config = dict(
    task='super_resolution',
    scale=2,
    final_lr_fraction=0,
    weight_decay=0.03,
)
Rows from block 15, named by matrix and row number. Rows with one number belong to one channel. Each number is 128 + 24 x the weight over its row's rms, rounded and kept within 0 to 255. All counts start at 0. Numbers have three digits each. After the name is the row's rms in percent of the matrix's.
# convs0: first 3x3 conv (model.blocks.15.convs.0.weight, 64x64x3x3), inputs 22-43, a 3x3 kernel for each
# convs1: second 3x3 conv (model.blocks.15.convs.1.weight, 64x64x3x3, transposed), outputs 22-43, a 3x3 kernel for each
convs0.15 106:143103134131125136129130144098138155096142134086119093120140112134115112141125136113109117122116140137120099113109170112090126125104127117109156134118143116125133073145159093132189104095095135117127134102117142110130129099115144115159115101095139146131140116129127141126122116106151149136111114141091117150149152125125120121135105127185095045153099101124148169128114109127081108126148122106125119132120125159130139103123061157153147132133102119135113111136119130108085158133102118163146133124142132083116119081128143111154117113088140118152134085106131126119144123159132142156097134180120123149
convs1.15 111:098104114113129118123137129119125126126135129142130118116113127121114148149145150128128134130123132136138134122119134125117141164138145135137137138097128123078092113118116130135107140138117159133139129100103124095107122125051132139077112130039125116126120128121120106108115138125121106113113140106139126123142162160113119162149163154177172132153145100160129143120118129148111124147130095130129088139133117158178116129145141126143141128127125128132132131138141079085110176155095155173109146149148135145195126127176114127139138148143136145122120101139148115139151140156072144209081113148148083092
convs0.16 076:078083073087085099085082089121123120128125123127129125139135137131135139134133132067073082083082079086077072164154140157158146169160156147142136162164142160156136160166166166172161156158154137137126142142138140140136150155155149156157155145172140160152147146143137140150098105110111113111119117119100098102099084085098075084121123134117129124122135128134136135124131131130147141142150144148147141149157155132140150144149149141149146156161146155164149155152139131095109089061065094088071121123138138134141140140148117121089136126109115125123151158168147146150145152156107115128130123144130144143
convs1.16 080:133131144147156164136130141114110107084137146127142137137122116120124137118133153115122162138147140093113130155151126127147140097142148115113097105104095107105094121116105122111092098089087134119098164186120143174144132121103134120101112106117117114125117116129116115126169159118138132100111117110113115125114118126111111126124109127123111142110120118119124134120116132121117132079088077097097089130137131117122135119112113154151121088088096092085089097095099091093123110099124098110111150141151174149169144136164137140133137147144142152150120126132119117141144128139145119124151154150146153152
convs0.17 112:126174159098156140114156155089121138113135147115120128131125113135128135112118138102114112100119104107136112128142131129139135124103126126099150130130143138107169113119129130123127132121118149107135147083101146121101133084140147110134146132150175173161155170155147157143112140139099143133097144140104098135145133119192166101135136125117121123109138141134118127129125122139156159133084156157131174131096171118123111110120121124130117151090112191135150171103147085150138115112138130144147125150119131156117138155126100105091115129127178172165120168151143153142142147149142073145138076105140104061
convs1.17 121:117112141087093128107108121142115130121119120110145148134129115123127108107137122141133117122132131152137135133138140138134144137132152134137131138146130130130127133140129118129121098120123141146133130137139132142148112136163112152167119168166092066107096069107088059104148140098113138111103125084122125100110159132060175168147148145152140147169166138099121106120101085181113077088096128101105118079094107102132102109146119088109089100112109100113112102116110139144154128168153108164132124133121121132122105131118088120121109120118134129120137150054125134054119134054099153106101151136111125144
convs0.18 111:064071117081113148127166108101131163122161163158170144130127114112089098105105122136113160079117163175172160135131117125101108151129135130110100160124106101097108143159137147153142103115128090105107105117107105117130109083126101141162128104162121115110123122092122141142111083107112113142147146127091116098072100146068118117108108116130140126118124134115099096122121115125132109149137117129131164125143197158167138133127134120128128122138113117125124126114112053138078123147152095091111149125106154144123124121143123148151088092112085114126108168127174171110148133099116129122118122111125146135
convs1.18 117:105112140155148151121084121106175150152096026142091157142134135124123121128134141133155130179107139124075185150113098123130161110129123132112109123120116122131121137105111141151169149143128132140160132109128128125155138130119105108120134120140119117118106117134095119143148145135110074129132128153108079096120106115091124123092126141134158125151104123136114116148127141118117108150118106084077094114100084099112125151128163129138133123120123114110117131119128089156149110139162096109114188181190087071135085118095128123140120120136148152152100127192083138166109114147121110144064053091126107118
convs0.19 113:152174184127126124155145145150167156117145128092120118141145148098099101123125125126172098116147112136151120114154133111140112100145130138112120140101106141114079172164160154141147173159172125123127076088122129126142110123141138151170125148142114106095121142138136142126142149144153157151146126130133130140126115120117130117122117129093096134122124131142161119096110097119132116079114123120142152157187182170169151087091109119131157115128164139122134135128136130143168170142189148130137170146150164137136097101135105095100157117124117134162134153124128116122117088129104104151095096161090094122
convs1.19 113:060097086136151174139136151122129122154164123130129115135119129149147152133128132116161117119191120149149098138142128132128122113120110116124128121121123129134141159122152119096145094093120146119118106077141109103155149097138109111165135123162129148149135156157122142156144069140167133144143110118103095101138130116125103117130164052111135048092149102163140150130117130136129127091061094158116159105076108125112086152131132155150106124128136122119126122116119093128134098115127139132135122090134162140162142160163118124133130133139138144145108122101097097117143173134146129134118130152142106132
convs0.20 086:174166157170159154168163162123123120122117121121120122105107109103107106103107107185168158180163158181165164098096096097096096096095096123121119122122122118120117097099099095100099099096095131130127134131131132131129112113112115114115113113113146146139145147139146149143151155150145150151145149150164169171164168167167170165139137134141141138141140136119120120124120119123120118125123123125127122127127123121120119119119117117121117134139134139142138139143141182181183182188185179196190131133137130135135134134134167161156167166158166167166098100108098105108100104108152154153152155150154152150
convs1.20 024:136142127138167119152155120111111102067121131076148142177115092153105113093090135077116135061128113079117080075094113077090098083095077151157136143143129142132127157143145142136138150139152120093097148098098139081098091128113130105116144110134123144150131152139123143140142160157153167174161143151135166139157163146141143140127118077117134077137125070124111110109115117123121135139127143134125133137146135184174129169168150175165142135134138129143145126126146107117117105125137125127127161140088202149099183143098136143131144147141139128121140141144133136170145130155138107140137121153140116156
convs0.21 088:174103081135105126134107117102117114146157137154148118143140134144144128139124108127149146102110121107111125118128115119135130108124124120123102151145145141120115075084068076072065100097096160132138159123136138135120131130110144142146139111074117129090128142095146140099125112067130137138129131151162101142133116154097089140118137120189140098201136054114101139139123116140139127137126130138139141128097138203134164140096126143121127091091105122134135131129115065114062114124104087131074135105132126115150126086134147114114151122119118118124167131127147134130177152134095110096118116138112112122
convs1.21 083:164136127162135136153118105141179169120109134157137128133148133136142150134124134123150127113115130118144119128123147133142170120121150109091089121112114115103102119153162137152131146142130126135164152177144133160129136140093123152111143140127114087087119089088126101098108156114081113120144138120130149128143131114154113115139101118104096115076105133139136117195180151122146138138140117155152132115115142100087118105110137096118132106101093106098089106099089120113122110096130121110113141110135147104136135093144120116116115116120106124129091108110101062108085066122167173097123157111111150132
convs0.22 093:128133129114166121111121059095111146154189191152161148140140134131134140129120117120102138079084132099119118129125141134130160133120136138116096131106099092111160158175146145165149142161168126116104099097091121119104125118133135155169121134168110117136127140130129125097068074108094136161100095103075111132101113181166175201121111085126144107145155090177160150117131176100107108114114114127111125122156189141158140103131139104104142151147143146151151154163157086125099192170141074132125161160164120122126114097117145106126175132159136126150122170151127146126131120092112113109133127142124145146
convs1.22 110:131111142134121184140096111095106109177187128132107119138130127137127137126130123139168105081072121124127136118121121110113138115103111122109096080080084070076087094102102098110141119114116119128118166095103135128146142136113100080110071084110100117134089117137102127142117128141115107116115131144140155121121130108077101096143111139165138099145126089154130124136115128153132130139146161118115123114112123124121117126135126107125143120112124112106114112109118088118157135113132157125109129100132151107127095104136122118115133132120138145140097110175113089153145110134130122112080084120128147127
convs0.23 085:134099079113114141131157119123105118180167166108111106160157161161163158098125150176114090145111095109105106096092107119096088116120116102126142112140133112124144149166153158180151136148116135164147147169139131139149137129117122123112140118136137169118128156123131150144076038076103099101135155130129134111152148117133130117111135121121124159109121168117118139136130149120118133117107112119112114149122153171177146122143139123149132140145132107123130135154162138111129130088090152117142137125110130136146113109112109128127125145160119123115144124156111110138128127128149123100115120085136152123
convs1.23 085:121133128152155145135124108115163149119114117140122156115130129117122116109093108108080103139128163112082137086099121077066088086074102140143151150158167141147163122105128098067091101079097119105107085109110091090065127149158133147164165147159126134142127148156126146151122136097133155137147169170098103104124124119142148134098092129095093146154123138117109112135152163164174172123137136129141141118122123126101087127143126069094104093089106068064084093086102109136135149134125118106109100110114114131135112112111126133129137143140137150150121146129121136132121123121139129100114100120110116109
convs0.24 119:133137151139131159118118109062057083101102117163162153135146131118122115134144142140119119157133145109121154117116110121114107153129110126134114119135140099114129112121116131136126115124117084091103131130107099079067119109104114134114115136120096142149111135155130131129097080076150139116136146134130111124147165138163129135108114115143098125103110151086088103131136138070082121133163121148163152098120103138142144122131131111124129140128117121121121156147120116139123129129136110114123123101127126101143133099108120121140158127134130143126105111129137155148129147133144160175143160145158155144
convs1.24 128:105121099180188164144135118128139142138139162158157124130134126123144126139150141129105119178175168161160152142156151090120133134141124133136124082091088110112107132143144134128092155155140140109134161176173131148139133141147122127140099093122103111117098104101110112096154145135128135120128106114140159162132147138134146125162105092098103151090134126148156153107104108146146144132171150151152151117139098110140100133144130136113114092090086110106103095082092131132123157128148149108121122122137168186168148148143107111122127133136127133135126135158132120122150143142130151131148161110157166164
convs0.25 090:094099091113111111081082056123132134125139141130126115111128114123136119097096088127115127135127116126130102112083083129105081112104099129137123154153129155151126135156148119137140126130136151139132122104104117106100151206119138138133151139131172163139164155124099108107113111115121129107097092098119134099103125126111120083118125109123121127108097108146118115139159134155135127185196183140166136131166137107126140117121149114125163118152145090124131122137151133138143121096096095060095114109121099113121097095107161182162110123072128127094128147185106126175116135184128107135135122129105111107
convs1.25 119:116131137146154161125125138104102130109129145064086125124126115123126137076085121134140133079128115053127156140139132080118121009091136147148144160169156163176171143152135150145137127144153078114155081149130110144094124137178118099148109069113132123122139133131138132130135122116136123114121121109131132136124115116143143132149129154112096114126096090123112129092127141142152148149123173149117167084079121119105131168133127127134138126127141099096109108109120125136157101102116147118117100111086104122126082136138120125117138140133158157154130130143141120125128131121163148128128123140141130142
convs0.26 121:134100120163121138151123121116119143141149160126124114142125121111120136062073098099092147077058145116118156098121163031047139036094140109131128136167137112128111138149143152171161107107115087072077080072078129104114115156132114158132127140149121138167114121113124128159034076087133117158171138137105178146129165132144128142137111114124105145130121081109126129130147150142125127137168162125149145131145156113119129149145152110112131129136125158153142128145105137081115161153143136115139070119120109104129153146133138136153086124132110146149138104127150129142136133142097092099099105106158127153
convs1.26 107:141140138171178164123151163146134117103095101098100118121132140115119123117101106137131141090090102108099120147137130130124129109091084125147107137153116107142116140175153093112099079096106162149142119071071117103128126139152121119132167139149153152150135149159118143159173132153105091090159161135139128114125127131124114149141150087160133096137168117149125122140134135129124155167114136120108150111076119082097080148122094142127121162168171136143145137138144126154133155119140152072095138155163075097086067098143138140132150153146162177172120148128122110085125140092115127133149101111159085133
convs0.27 120:145068113109092141097039114106057130090103124187213144151163121133147129082097117148121094141165144069119155120124125119143124131117121139098137158132145147113122115140145140155139125116107148155162132122144094119129124116110099146091137114134161123137157124135126135139144135072116185109104137168068098116083073127120100068126121116131124141109136112136131134117119089114153139112153097134117192187138122133175060172191160141066097142137135133139119139137130134111145139128137116118142106123132121142092171147118120133116125144139115080092149135118162107128120118124147160102167127171142133097
convs1.27 116:120114141157147167107156183105144190110099193156179134137121110133154130092128136132155107134161140069080167132141162131131157154142145121130117132139112123134125119105119123137133101115144133146125124116143127108099120114153157124104148107100116125122109105104119123110126146138099133163048085131128144144113112105130114104102113120091134159103121146143117114098129116118097081129111097144102047138159134154146083190157118053123149115113116111116120103110121128148134107161152109110137139144161122143146101152135126132142114109116121123120090165132088126124135121128150142145159149152137161131
convs0.28 082:066086074159140116126127144079095103092102106124128133114108117134127125136148139118086079169170129137158155117093124157141118157157134177182164139168171134141159118130132127138134119129118159143146153149138156173176131112118104121120158167121144140140134109084146142148097111111114106108157129143092121113079100094100094109117117117119123121137096117122108116106097120111128151132136135157141115153170140120121108161164153141147130156155133134141150151155148078087121096115121154159126117107114072078098106104115088128126091120112131165118115177148143141132187179141094105100163191142025145155
convs1.28 092:147137150135119106117109129125090100099096111098115138113131143124127146167165131132163129105111162147083074121130148160141148158146143109120107132144148123115132141160135115152145135135108127162149086104158174113109091126131161167180043100156122148172123131142118125133093063096127118092120116120115123121110111110105112112119108121147153056157111079130124119114105089096080096067095090124117135095093092157163128115148152097091109120118125115116126119118126166138158142133156152145140158125104119160144130142127125127131119113107131128123110104125131146190198182143109125125111115168145149155
convs0.29 109:127090130133138117148139119108106099108129143109136158123141119110138117127131111129122122118124084116124076138147127140150123131139097116137146112105147120116138103139148104136147108116126122152144110148154113139154105127101080126058109149095128109120141109170133104147173163086163192049132189088140135083132138102126115102120135126123127128140111135115105131139133127148134136116125115121164172099142161144135106154164095145121103149128144147125146140127166089117127112133123108122131128140122134154126136154103091124146108120124123124136150119111126136133139128134130144105127153128127120130
convs1.29 112:171108167165149189144130188115172167097176126091140122115147120109156151131119127106157162124143179131134163114147155105141153131128132096123132099123153100115139091112151123109102159151101130120123126135116126121112125110125165126141163123137111119131109114110113115134139165107119125136148138142120143152114117134124123140137137143115124141122135128085093113142122077107136093097131132118151151078136132149160107168134153125086112105099111096093113101091115134135156147135147117109125121150157127165156104169148146133140138125142126133155126137155160141135152142127137137104116139124125108143
convs0.30 096:158151164124132123141141127137137131140144135119130124147147141129118115139134121141140134127121125150140129131144137115126134130128124074103068073075084094086103099091104093064093105056064137137151121113135143146154133128118128121131133144161118128115120160147108137133141143099171181151133139129140108084143127121095100133139147148121122110099114075139136127126147121117104099124131107132117134126144139125096111120123133130138129110109075121139100118124104114145115131165118125152118079132126083106128111092101104044092152086124196143180111120101143170138114140121123153186116077106118113122
convs1.30 090:134143125145154146096083096107102109128158147111143136115123117151161149138136140110131116144151123124133128128141143135154151125131134129134131125123121136142137134124122156140125176171153138130103127138110117140112126131109138141071175151097139144153151146142147140138155158124118155137137118134159156161171168164192178166147177150134130154104136150119150154067075074135139132149129138156165158097104123165175149145136128121133140120105116114105116108104104141155126140151130140145127137135134118118130160137139144142167160164189158170195130156138135153137154162142090148167113141134106122138
convs0.31 105:154158161110131098127156106102104129091118128097125117151172154132125115128142153131118108098089139110098114105135148119107105112128105145147175118120113125120116116127128122125125125130120147134129111097123114108119124107136131107152098107192106135126137148148133125131142148145138148180116095115162127091124098136122089165112150117094125074092144104148127128125143146131131116107112113116133136101130141168163154103104104140126135129126114134138121121151111092128104080133097139134082129130143127127144128099096132086080129103082142153115138116153131161136104109124146139175080074109136120123
convs1.31 109:047084119131158154168162162092107106118141120109130157087114129149143128155154154081092092116110122162121123128146144141139144124131127156172144114106099115124110119143125101107108109120106131111115127097095165127099095110106100129135161135085125120138118117134134117128136101157163143113137162139140148123126145137142127126122177141114150152110159154143130125089114134122118130087126101155187163191150125143148119162125142143164134109102106110107110097095101117102110141124131153123148089076136129118114170165152081096104130147147132135124122142123125100114119109143155163164176165113128125121
convs0.32 094:114142134123143092103103141135168162161163151183159148113119119117108107114116121191196153174196148177207166097129117119143115109161135117119143112100124130128118139112155125088127128127160112112133098117146094148141139101125133108140124116105130131137128111133118117128100125131133139145155094117126102129141090096167092088140125127127137135117135135143108122169116088158144099123120112100159158092148154107095106074117133076109141155107147132076145128081136094077097143098149088120145105125131118127133127101120113095142129132152129135138133127136147098139097106136116122114131141142144135147
convs1.32 109:083103121087090128115089085147138190137205169149194125123123131137147141140153135143183141103175156143152161115152153123152149108143145159139149135125147133108126163174101101154156103111184126121128120095146133125135076102159092137167128121120130121105130127104126118108074137191129151110137129092114136096143158137160141136145173121138154111116142107115112101064070091153162106116121137174145114140125100118146095124167108103110165108097099102092095092088087054120151076100135079108128128117118136114123146124116143149136144152131146150139094145134102137140116138127141084110141125122119139141
convs0.33 102:137068139158119156125124152150132114135125121131125119128123124105115128152175171133107083153140130134123111070085106042058093112096127100118093146130134119119129159159155132123114131125110082101064107108065124099071112120117137123130159132150141136157116111119154116115131119122111143144111119109147141140185183125191199060139113126140098156131121165121108101147135136124128147169176177115080081158148138141109131156147144150150126186134147157122135153118146153135126137089113129131136116127138100125112091115058163172169099083123142130175150100149127113132169160138130103088112117129146131117
convs1.33 097:114087130129102115119100113111120131139109132138117133121117110124134119095089084112119096134147114144130116123105134137125150105094103099105108120129128097115107091128140115149139095103097126125122151122108168158102110120111114148143140182107100102095108110104113116103119121127139137099103134111153126128101138133119167141124142139172131146165111173130111106141119136150109122126125133142142149125124136152171152107137104064102077082092088086090082089091086133103122096085064145102090103131087083151123110196138141130129127109108128131127157097098145104078179133079074098131151118133121100113
convs0.34 109:156154171113108116147164144103126151123147157113152162087083101129130122142132121098166177119165188145169188127132114144154131140148149135148109126133126134144171144138122124135146122134155146131108149153151141130128129123122145070163160155224151152150148120123160147180156121106180157136141099115132153144154121129131115144109119152134121142132104125123142125080108123147141154099117175159139163131095135113110138144128139141119119153142123140131144167155115114158170086152128099129108157150129138119106145137162121114120102117120102140076153138080144128102153148126119149082102071079105093087
convs1.34 103:137119084120129118079118103150164131141130100127138124121132130126131129113114127132201127135170108134182085137132143142129149152136149126112113142120101157129111167172171138135114100107125128131121121088123132077137098136147097099057097082095112100110136098101146133141130125169126073090153120121124140120106137135111109102138123139155127108118118123111121147114113099109081070117088060149142125131100106131096107124136122124127117096082080101094091098094094171158129148143201095102144151136212145118162119085104136137134146162162142154151090091189141109169123113142123110162148123134130074067
convs0.35 095:157157154155158152159158154124124125124124124122125126105104106101101100100102099140139136141140142143143147114120121110110117108111114089096099085096100085093096084084084084084082083081084114113112111110111110111111110108114112114112111110113147147143145147145142141142128127125126128126128127130165168168165167171167165171125124126127130126128127128119118117121119120121122118123120122120120123122121123125126124127125128124127123095104100093102100088097096173170171174171173175172171127128124130128125131127126162167167164166168168171167117116113117116113117113111161158157160159159162160160
convs1.35 012:163153152160134157160126173141144107120154121131145146130126131090128173101115146122171135114150129134133122144139097169165132153117102156162150128138141142150147108145167102125132092140134118095104141114130129130125138123109140157131115132156145146111157140130141125132119123150154130164114094132093141165098158158091112130139140150149120146171131130109109131147134120168152175133113133104114132107108114116124146118133143129118133181149122148140094154149122137157136078080088084089094080091085096139101071084093106110128104121095103119094175205157169194145169154134095110114103136130087124102
convs0.36 103:130154109162132103144132132142161160167169135168145088112128117093131114080111114157174130157184115154154099135129143124108116134123125122152086148167134121158131130145126111168151108162126113123134119136144133131134143115130153182122144076113109129116107168119158125114143134130145108113112098132119098118145111128134112129131129119132153131137151114124119147138113147122120147146155104126184093165148050171109025177161055122158060121146124132150109161130071144120126114145079150142145111096126136092128130129143161148151152153158117136125156145153135126155124112147116109113140131129103121126
convs1.36 130:162138161119101098126157125171085138090087213114159148129126130118120128119128126114067187120075172126076127105099135103086132115107131159147134138132121129125120123126124126095095114101120122130127122091117130108132139097151134127133120114106130135130128142138116138123137047120131105137147166101139151129155157144131131102136151121121148116146132113114079095120119130141132113150172163154180172112163098090162116166140076139139096128143143137144150144151146147122169125092145130120158124126111134131113138113092147149131159161143156153133136140152146150146153165150121177099116178104109168141
convs0.37 106:120151191091098174113115141097144107128165146124160134112107113113135160108102112124111070085093076057089081108117092080108104123104110143092127162143139123135120127143138142157153141152142118147160128135141141128133098117141132131169126126147151149158154139142120112116162133126139115120103080085137128144124114134135145148093131151105167154093145112121133108149147110144173144116123165154144167112087125123124152117109148091086131146123175120100160138135177109157125088171110093136137139090148132069128137108149156151155098105134107168152155167147126135147132125136065123141088075151091068115
convs1.37 110:134112135129126139128122161118127111117097112108116137131135135115098134124096129121106137094093120092119117127121140112114120100127120142154120166178129147163113180131130128095095109095101119135114100107111144119144132129068140131100126168128133135144131130144123129137174145135128095107155139154136149115124115116161104119146114068115132063128125092122116175115113125162104166213132110155104091127076083141106084124114118145127140113114144095097132105110148149157140108166109126171104119110122101118122079098136129136137142152149153165158144139092081126075079125066143123112128122124184099137
convs0.38 118:105164105097126130078149112086128162101148155104127104148139125134123099145143114126120130145130162070063145104115143092093139132109136109118064124146108105137076156134090158148104145150101166131084180141095157142118102141119117137096098146123103125142119133135111130134126113122147136172116068127134130141135123134123117145110117133117137129116153123118112146134133137133119146141147156132119157128117136194143126183077086154102117129128153130112137122118145151138125097122113127119134146109128165082144201089131131130124136159124122108124080134134111169140076131120143140162096117139149128123
convs1.38 115:123156133136173127191214147142133081167063117146097166119109139138117120133148145175073117147121145164185134144150135151130124152117118123115122100111117101117122125076125164114124124134140115130110112126133130128120145086097122099098145086137109111136102107137129126146069049153158101099188163112123112121120134125098127107133117123127136120152128121092096121106123125105144137089067111083052107156112154062120119135151133166209129121122122117120114113120116160149107150170100136128077129105086151101107135127147109105130137124143124111125120154118130164125117146092107159128138110144142132119
convs0.39 115:105023144101071134150155140109107118162154139151157123127122127172163146168160159165159162101127168131117144144137152132095118143131137119157173123149123135134125115142118132164137126131101142124114146138127087100129120117143148103120123117153124128154137134151139128155162125111152105072157164129111120124109132137100098111142136146120147137103135150068080095128133132127143112104128143146152175147125142094113111114127128158161143101163179141145146151155141146157123148172144100132130152109120149154162146145144135114084120103107100118098162151127128164113126134131159134109176103083153167148
convs1.39 111:141144141180153173158137146140169149137067080117121121140145147115082097134108119145122142142109119099107157133132143112086080121140140114145125129159143137151144096080099148109107122118125113129116122159154144096104130154149082085121148109151129143140119144159113138149140159143147085153152142140121134123113116110110114146129075119076082115097131108091090101139134137177155146163113175103091135120100119123116115115059095157139135115123116111113112125127125111159107134156129127129107122139163117120170161114150149161149142151138150165158132168119118161103119148101127109155167093133133113129
convs0.40 108:123132138104093100115105105124176120171193092172163120141146143102071109113115164123147128108157115104159118137131132135145109127154135098129129127152151129084125139141127138117149119080115138146113103126130123132136158131133114112123101125130129131136127115138130142142087090115129160102125183125082110106114114121149159144140100126136124146089093141088134137085116149119142126161115161183101128209138148147119154133061154117089135140143134125138141144120156106089112118117147111130135137130120151136089131155122162117139153115118142105132111157137095153140125132147138126147162137130194167158
convs1.40 111:144130104121137135089071121150144099089085128151103108110111135136125128105118117133120182162165151092165151137146135126132148125129145159140126155112112155118114126120141123101119139137117126112148142148122126120129141113182092089161110072080156155155130136136122125158107117097132086128135104134106151128095115129115111125116130137116130175132138175110105132106112147131138124139130142105114153114084146089122130063093062122164077084094104090090103090085098134156083120164124130149145095157138094150177112146145121131143122138145140158148134169141128149145118126146092124146168136109146150121
convs0.41 098:137112121117159151119109122150105108129132137097116109120115113142146137121126126135139136170159165170130139135113106143129137114117121098115077077107057110106038088098092085084089126119115151154169167169178140134137111137135119143131144145151142135177136145148121140138152117098169139106166158131122117130123139128126159154148144139165088118144074133112137113135144140170162145130147160140139135115104110114113124149148149127140129137125130139135142137147149126181124116120094110131122093113144106083132090067113172136157188130150166157165111127144103121148104130120136133124141160135084139098
convs1.41 084:110109101158156167138098158173157119141142162154162125134156137156156149158123155134134164189180173123108134136133120141147141162168148150130120130124113123120116127118138161158145138143114124123128153177128148147095131126103145164139122150149119130150131136161134130147149151094126157122145112155159151145152146131133137112173146159149159188153146119136149129144160155093096082128132105155145125091095078131119127157163139161145159144145154143142156150149164118147111158166154136124105116132142154162154143143134151166163160177178150157165140143123147132162149146172136160191133142098105131106
convs0.42 086:108086126094100080101116132148115156097100136116118121104142121132152116182152126153156114153126112148124128134089119119071112100092118104157105114121128114137106135125122125122156128116138164103091182110114140108117136122117140107107148105107122124104123142099108097118146154172131104110163120087075102146082147135100117118115120150204157098164153053168152164160139125155140147146121134143155135151111129101114140132122139110110117118110118117131152118116156149120080123095104117099116144133124127127107148115134108131147122141162108096141096097116107104101100099108179117137158107139140116140
convs1.42 093:125127122150138136134139144145137113123110110129128143116151118126130117143126133125117135120090110130127160103136111100138115128105127125085132131101144122118144125110130129125139089111120109138134114138086117106106180142060191123041182123096140113105149138136139142142148155101105156131117117125158162151170159159171153158137109094094113038094133067108121126147122083108107096137140084139139098117120101171163171122105130141140159166158157154148156154152158095121109086130145109134096129127150165090137153107138153147146155151147151153146166143157147100166137089129170113125123120084070141098
convs0.43 092:098090078120128134089078145161152137123132121098119103157147124187175161117115136124131134132136094107123115143111114127127135127141137114124096121120107112131106095137148125129133118135125146106113147118115142130117155145151154089170136154158155162140127132130143159159111121148140106135064000083158113142140096130148145168145126120146145068156111099148142119139138128143117089135137161096109146113138139098123129154169144097111118133155136144145106150152116172150141129168132099140093122117116129103123131103148120122115147135128127099133143147125144094126132127148114120151110106117119098127
convs1.43 083:127146148137156158152146139134129111111087098143137106130146145114102126160177170103099081134122121141135146130114108136102114120106124139125135122110118131123132157123092131158155082114131144116109127109083143101089137110115106110073085077087124103102120113121129114118182197210101144129156166149118116105112117109114121110142145110151154139170140101169143141141131123118113134141111083127101086125118128095091097126114149121129138103095102096093100095090096133141095073110099122154094100112127161118151119102136123115120109110115119128119106117158150134144127128143090097105109111107113096128
convs0.44 099:066132100105138137116143139132154130143146122127127123136119132126136139084124118187126095186122074169121101158130104160146104133144126123162109137154119144160138108118093107137087109168126138110119134124128119115116146128129124071091152076080136131151130136141137138146129126133142145149116108110143103127120100102192111061142097123107101170096115181112099138135154157126084150140122114113142140125123120152131082150145068130129068108138139116123151127127146109156161082141141104137195147130158137135176127123164098118111160145106122128126145179151145139152158159137194118080157142075144144126
convs1.44 095:118141160136130121157126113141106145136111155134129166126147131110160136130135137131119142122109188139106164127125122131123144153122139147090113147100120146094117126130141125101128137121120124130128113132142107121132168122157185130151182142128080103128070101136077090121151112116166129087152174136163104132154104121142138114120132139114128145150136117067113104130168133138186146156138187163138184161145176105147112145117108132141104085091085091093081095098084138130153111042153122086144131129136154172070126161073128139132121134136123131135121103117126073081136053101167147060139169106113154148
convs0.45 098:167149106155168160153112066122132111134144126126121118155160132134137125104103112106090085125119110121120104141123096119130124098123134111114135164126166155116109099113112110095094110082068160145151149133166165145152144130116127160192144117160109132141130147159113119145146121050118142102128149148105101094123127143130092134139133144138145115102147086116142149145145133166133117139172193110121137146142149114123111166166135116128094124140103134155128126139109151135108121127116162140167110138143088095130103114120095127207138139118102129132134129122125117106125142126134142084151148168150100128
convs1.45 099:126128127160149112091100080134131104104157112112118114170160139148165152090087111133112123131131123105131113130154137121136162131108146108109103110120119114131126099112131104105109140129124147113139171145145129144157119095083159126111159159144107121139093109119082109128136130126090146134159131145150155135153161154163154145090179133147149147180149140151137147174180166128145142162143100111122117076103112119119101120121103129115106131121121127118116132123122118152145124132151125119119109145163144118145119092136124124135129129145144151147095151141104153116123140100165133157124128141110144160
convs0.46 089:149134141125087084130129142115121118120142153113124108082092101162164147129122128136125084131162151100144148117131137112101104110106120148166140117121125124125143108120112103130128102137133142134133148139146139125140134145124117130124166204216130145143109127145131148167130116122139133133153108111128119124163117153153163165136127177127127115135100094136140147138134144181165153134149139142126123132113136103107088166160122108114104122126119125130128129130108154159118064106106045082092154145164176130136133108126163131151159117125109126138167142139104105074073105117135145097136114104146109125
convs1.46 098:121130126146156148126119115127121109116111116116116098122119119116116123139145137110096123127104128114099109128128138112113127138121135127124106123100081151143112127137129113123137126105120114128129100095105117114105070095108061084057037073123133120114137123105128127134136145125124119108127130100154146137141144144129116124133144133115154135102100088121118131106105085110070060133154127120140094100115105123160133149158166129115084144154160135148162145151160143158115164180169170131138104121141085109131121096103145148152150150143158154153109165155143120136108137129096078092141132093186127078
convs0.47 088:116115142134128135133133127113108116116119121119122120140140142142140147143146148095105101098109112100110109148139160150123143153133141162163161163161153174176170158160161164165165159159162139138137148144139141135138134128145144140153143142143128165155123162171151169181117111120143138153151137139098117059101114066091123101133130142134135136140140136112116113119119119129125108132147136129143141127153161134134137148147143144144141204208200210209199218219208136129115171163131133125132121114110129124118122125114106123138120140149109138142174170150167160143147160165095092087091096096099094098
convs1.47 095:117117103148146135136116080091076100127112129155129153120127124144124121115134137112126124140130117132107124138127139137114149111117137136124112132127127115121120104108102102120113096108116080139130139164131111127119130143124124156135117157152092111122093114125089112124140152154171132125172152138093093097098090099099092114125110070111116064094099082146133140143126130139122120123108101097114104109113104150128107153155134178163141099100108098097108108105114112111135104082138134127135121151130137173146112160149131128136130140148143156154127125113103098104109114120121135124091106132136124125
convs0.48 109:128143114122161097084140110109144123129158128149147120112122115110117121094102119133149134143161127141144109132113114137122122128123122156146165124134162134106156159107124144096143140114159114133132120145138128138117121137121116152136070174091130106118130139131122122130114099138137123108149125088134153065113130101102129103099144119101139132136127115094127122103145100134158112161118097151150125120137101091125166086110175079108166117140142106116127139129146121096118154116129120135123134149142136132097135128102101103139122131131119132159141139121160131109175113113100091078112132126125071105
convs1.48 109:117160165090146136116134093142111163144140155155149141133120133132118134119123121073159169058185163129162166113146143118123128116119128097140136104130134095111112132128108100094120099116124115135130127150116118130123095124139139109123127107102099120114097119094099122110140139142190144109181151105121115144124127129128149129122146127105132123129112135147105112123113082131101106118144173108114145117132165131102156135139131171154110119113110124120116121113109146096144126122121132157111165122107132133139105121129114129124109118124120131144117131125109127105122143095144158153138156151102150123
convs0.49 092:105094074128125100122100093116137141123153134134148135076079095116109114134152156113125123089105122066096130113115116147139117139140126103126134082100107070102112159147144147138128152139126118121129108116125119116122154118160140116113163145117174144133118119116162150142115116112112131122095124108099158157097155134118127070127139105138141118117129142125139107134132118102106111101113113105117100106119105123130106121121113108099088157139120146138130110119144118135080100113026099127089112113134092094107120125132142114129087118145098124153125104105094121110117126108136142123131122114110110117
convs1.49 110:112112130129124131115126139122149148139157152133150161121124123142139135123127146136150135150141147168158159133128140143140142114104119119113122101100108107103112129134145126119135138134117125116128121101112125119108119114124104103111153144122098093108103101122124114132131136113121121140136175176086083088076077077089103097094098137120097152120105152090112127105119132125134120101109117103090105111100130112110117126125150125138154077064057071054045074058045104105095086105094113119093133137142126137140129136140100112111085098107094109119101074123121104123129083103122125119123111115119122124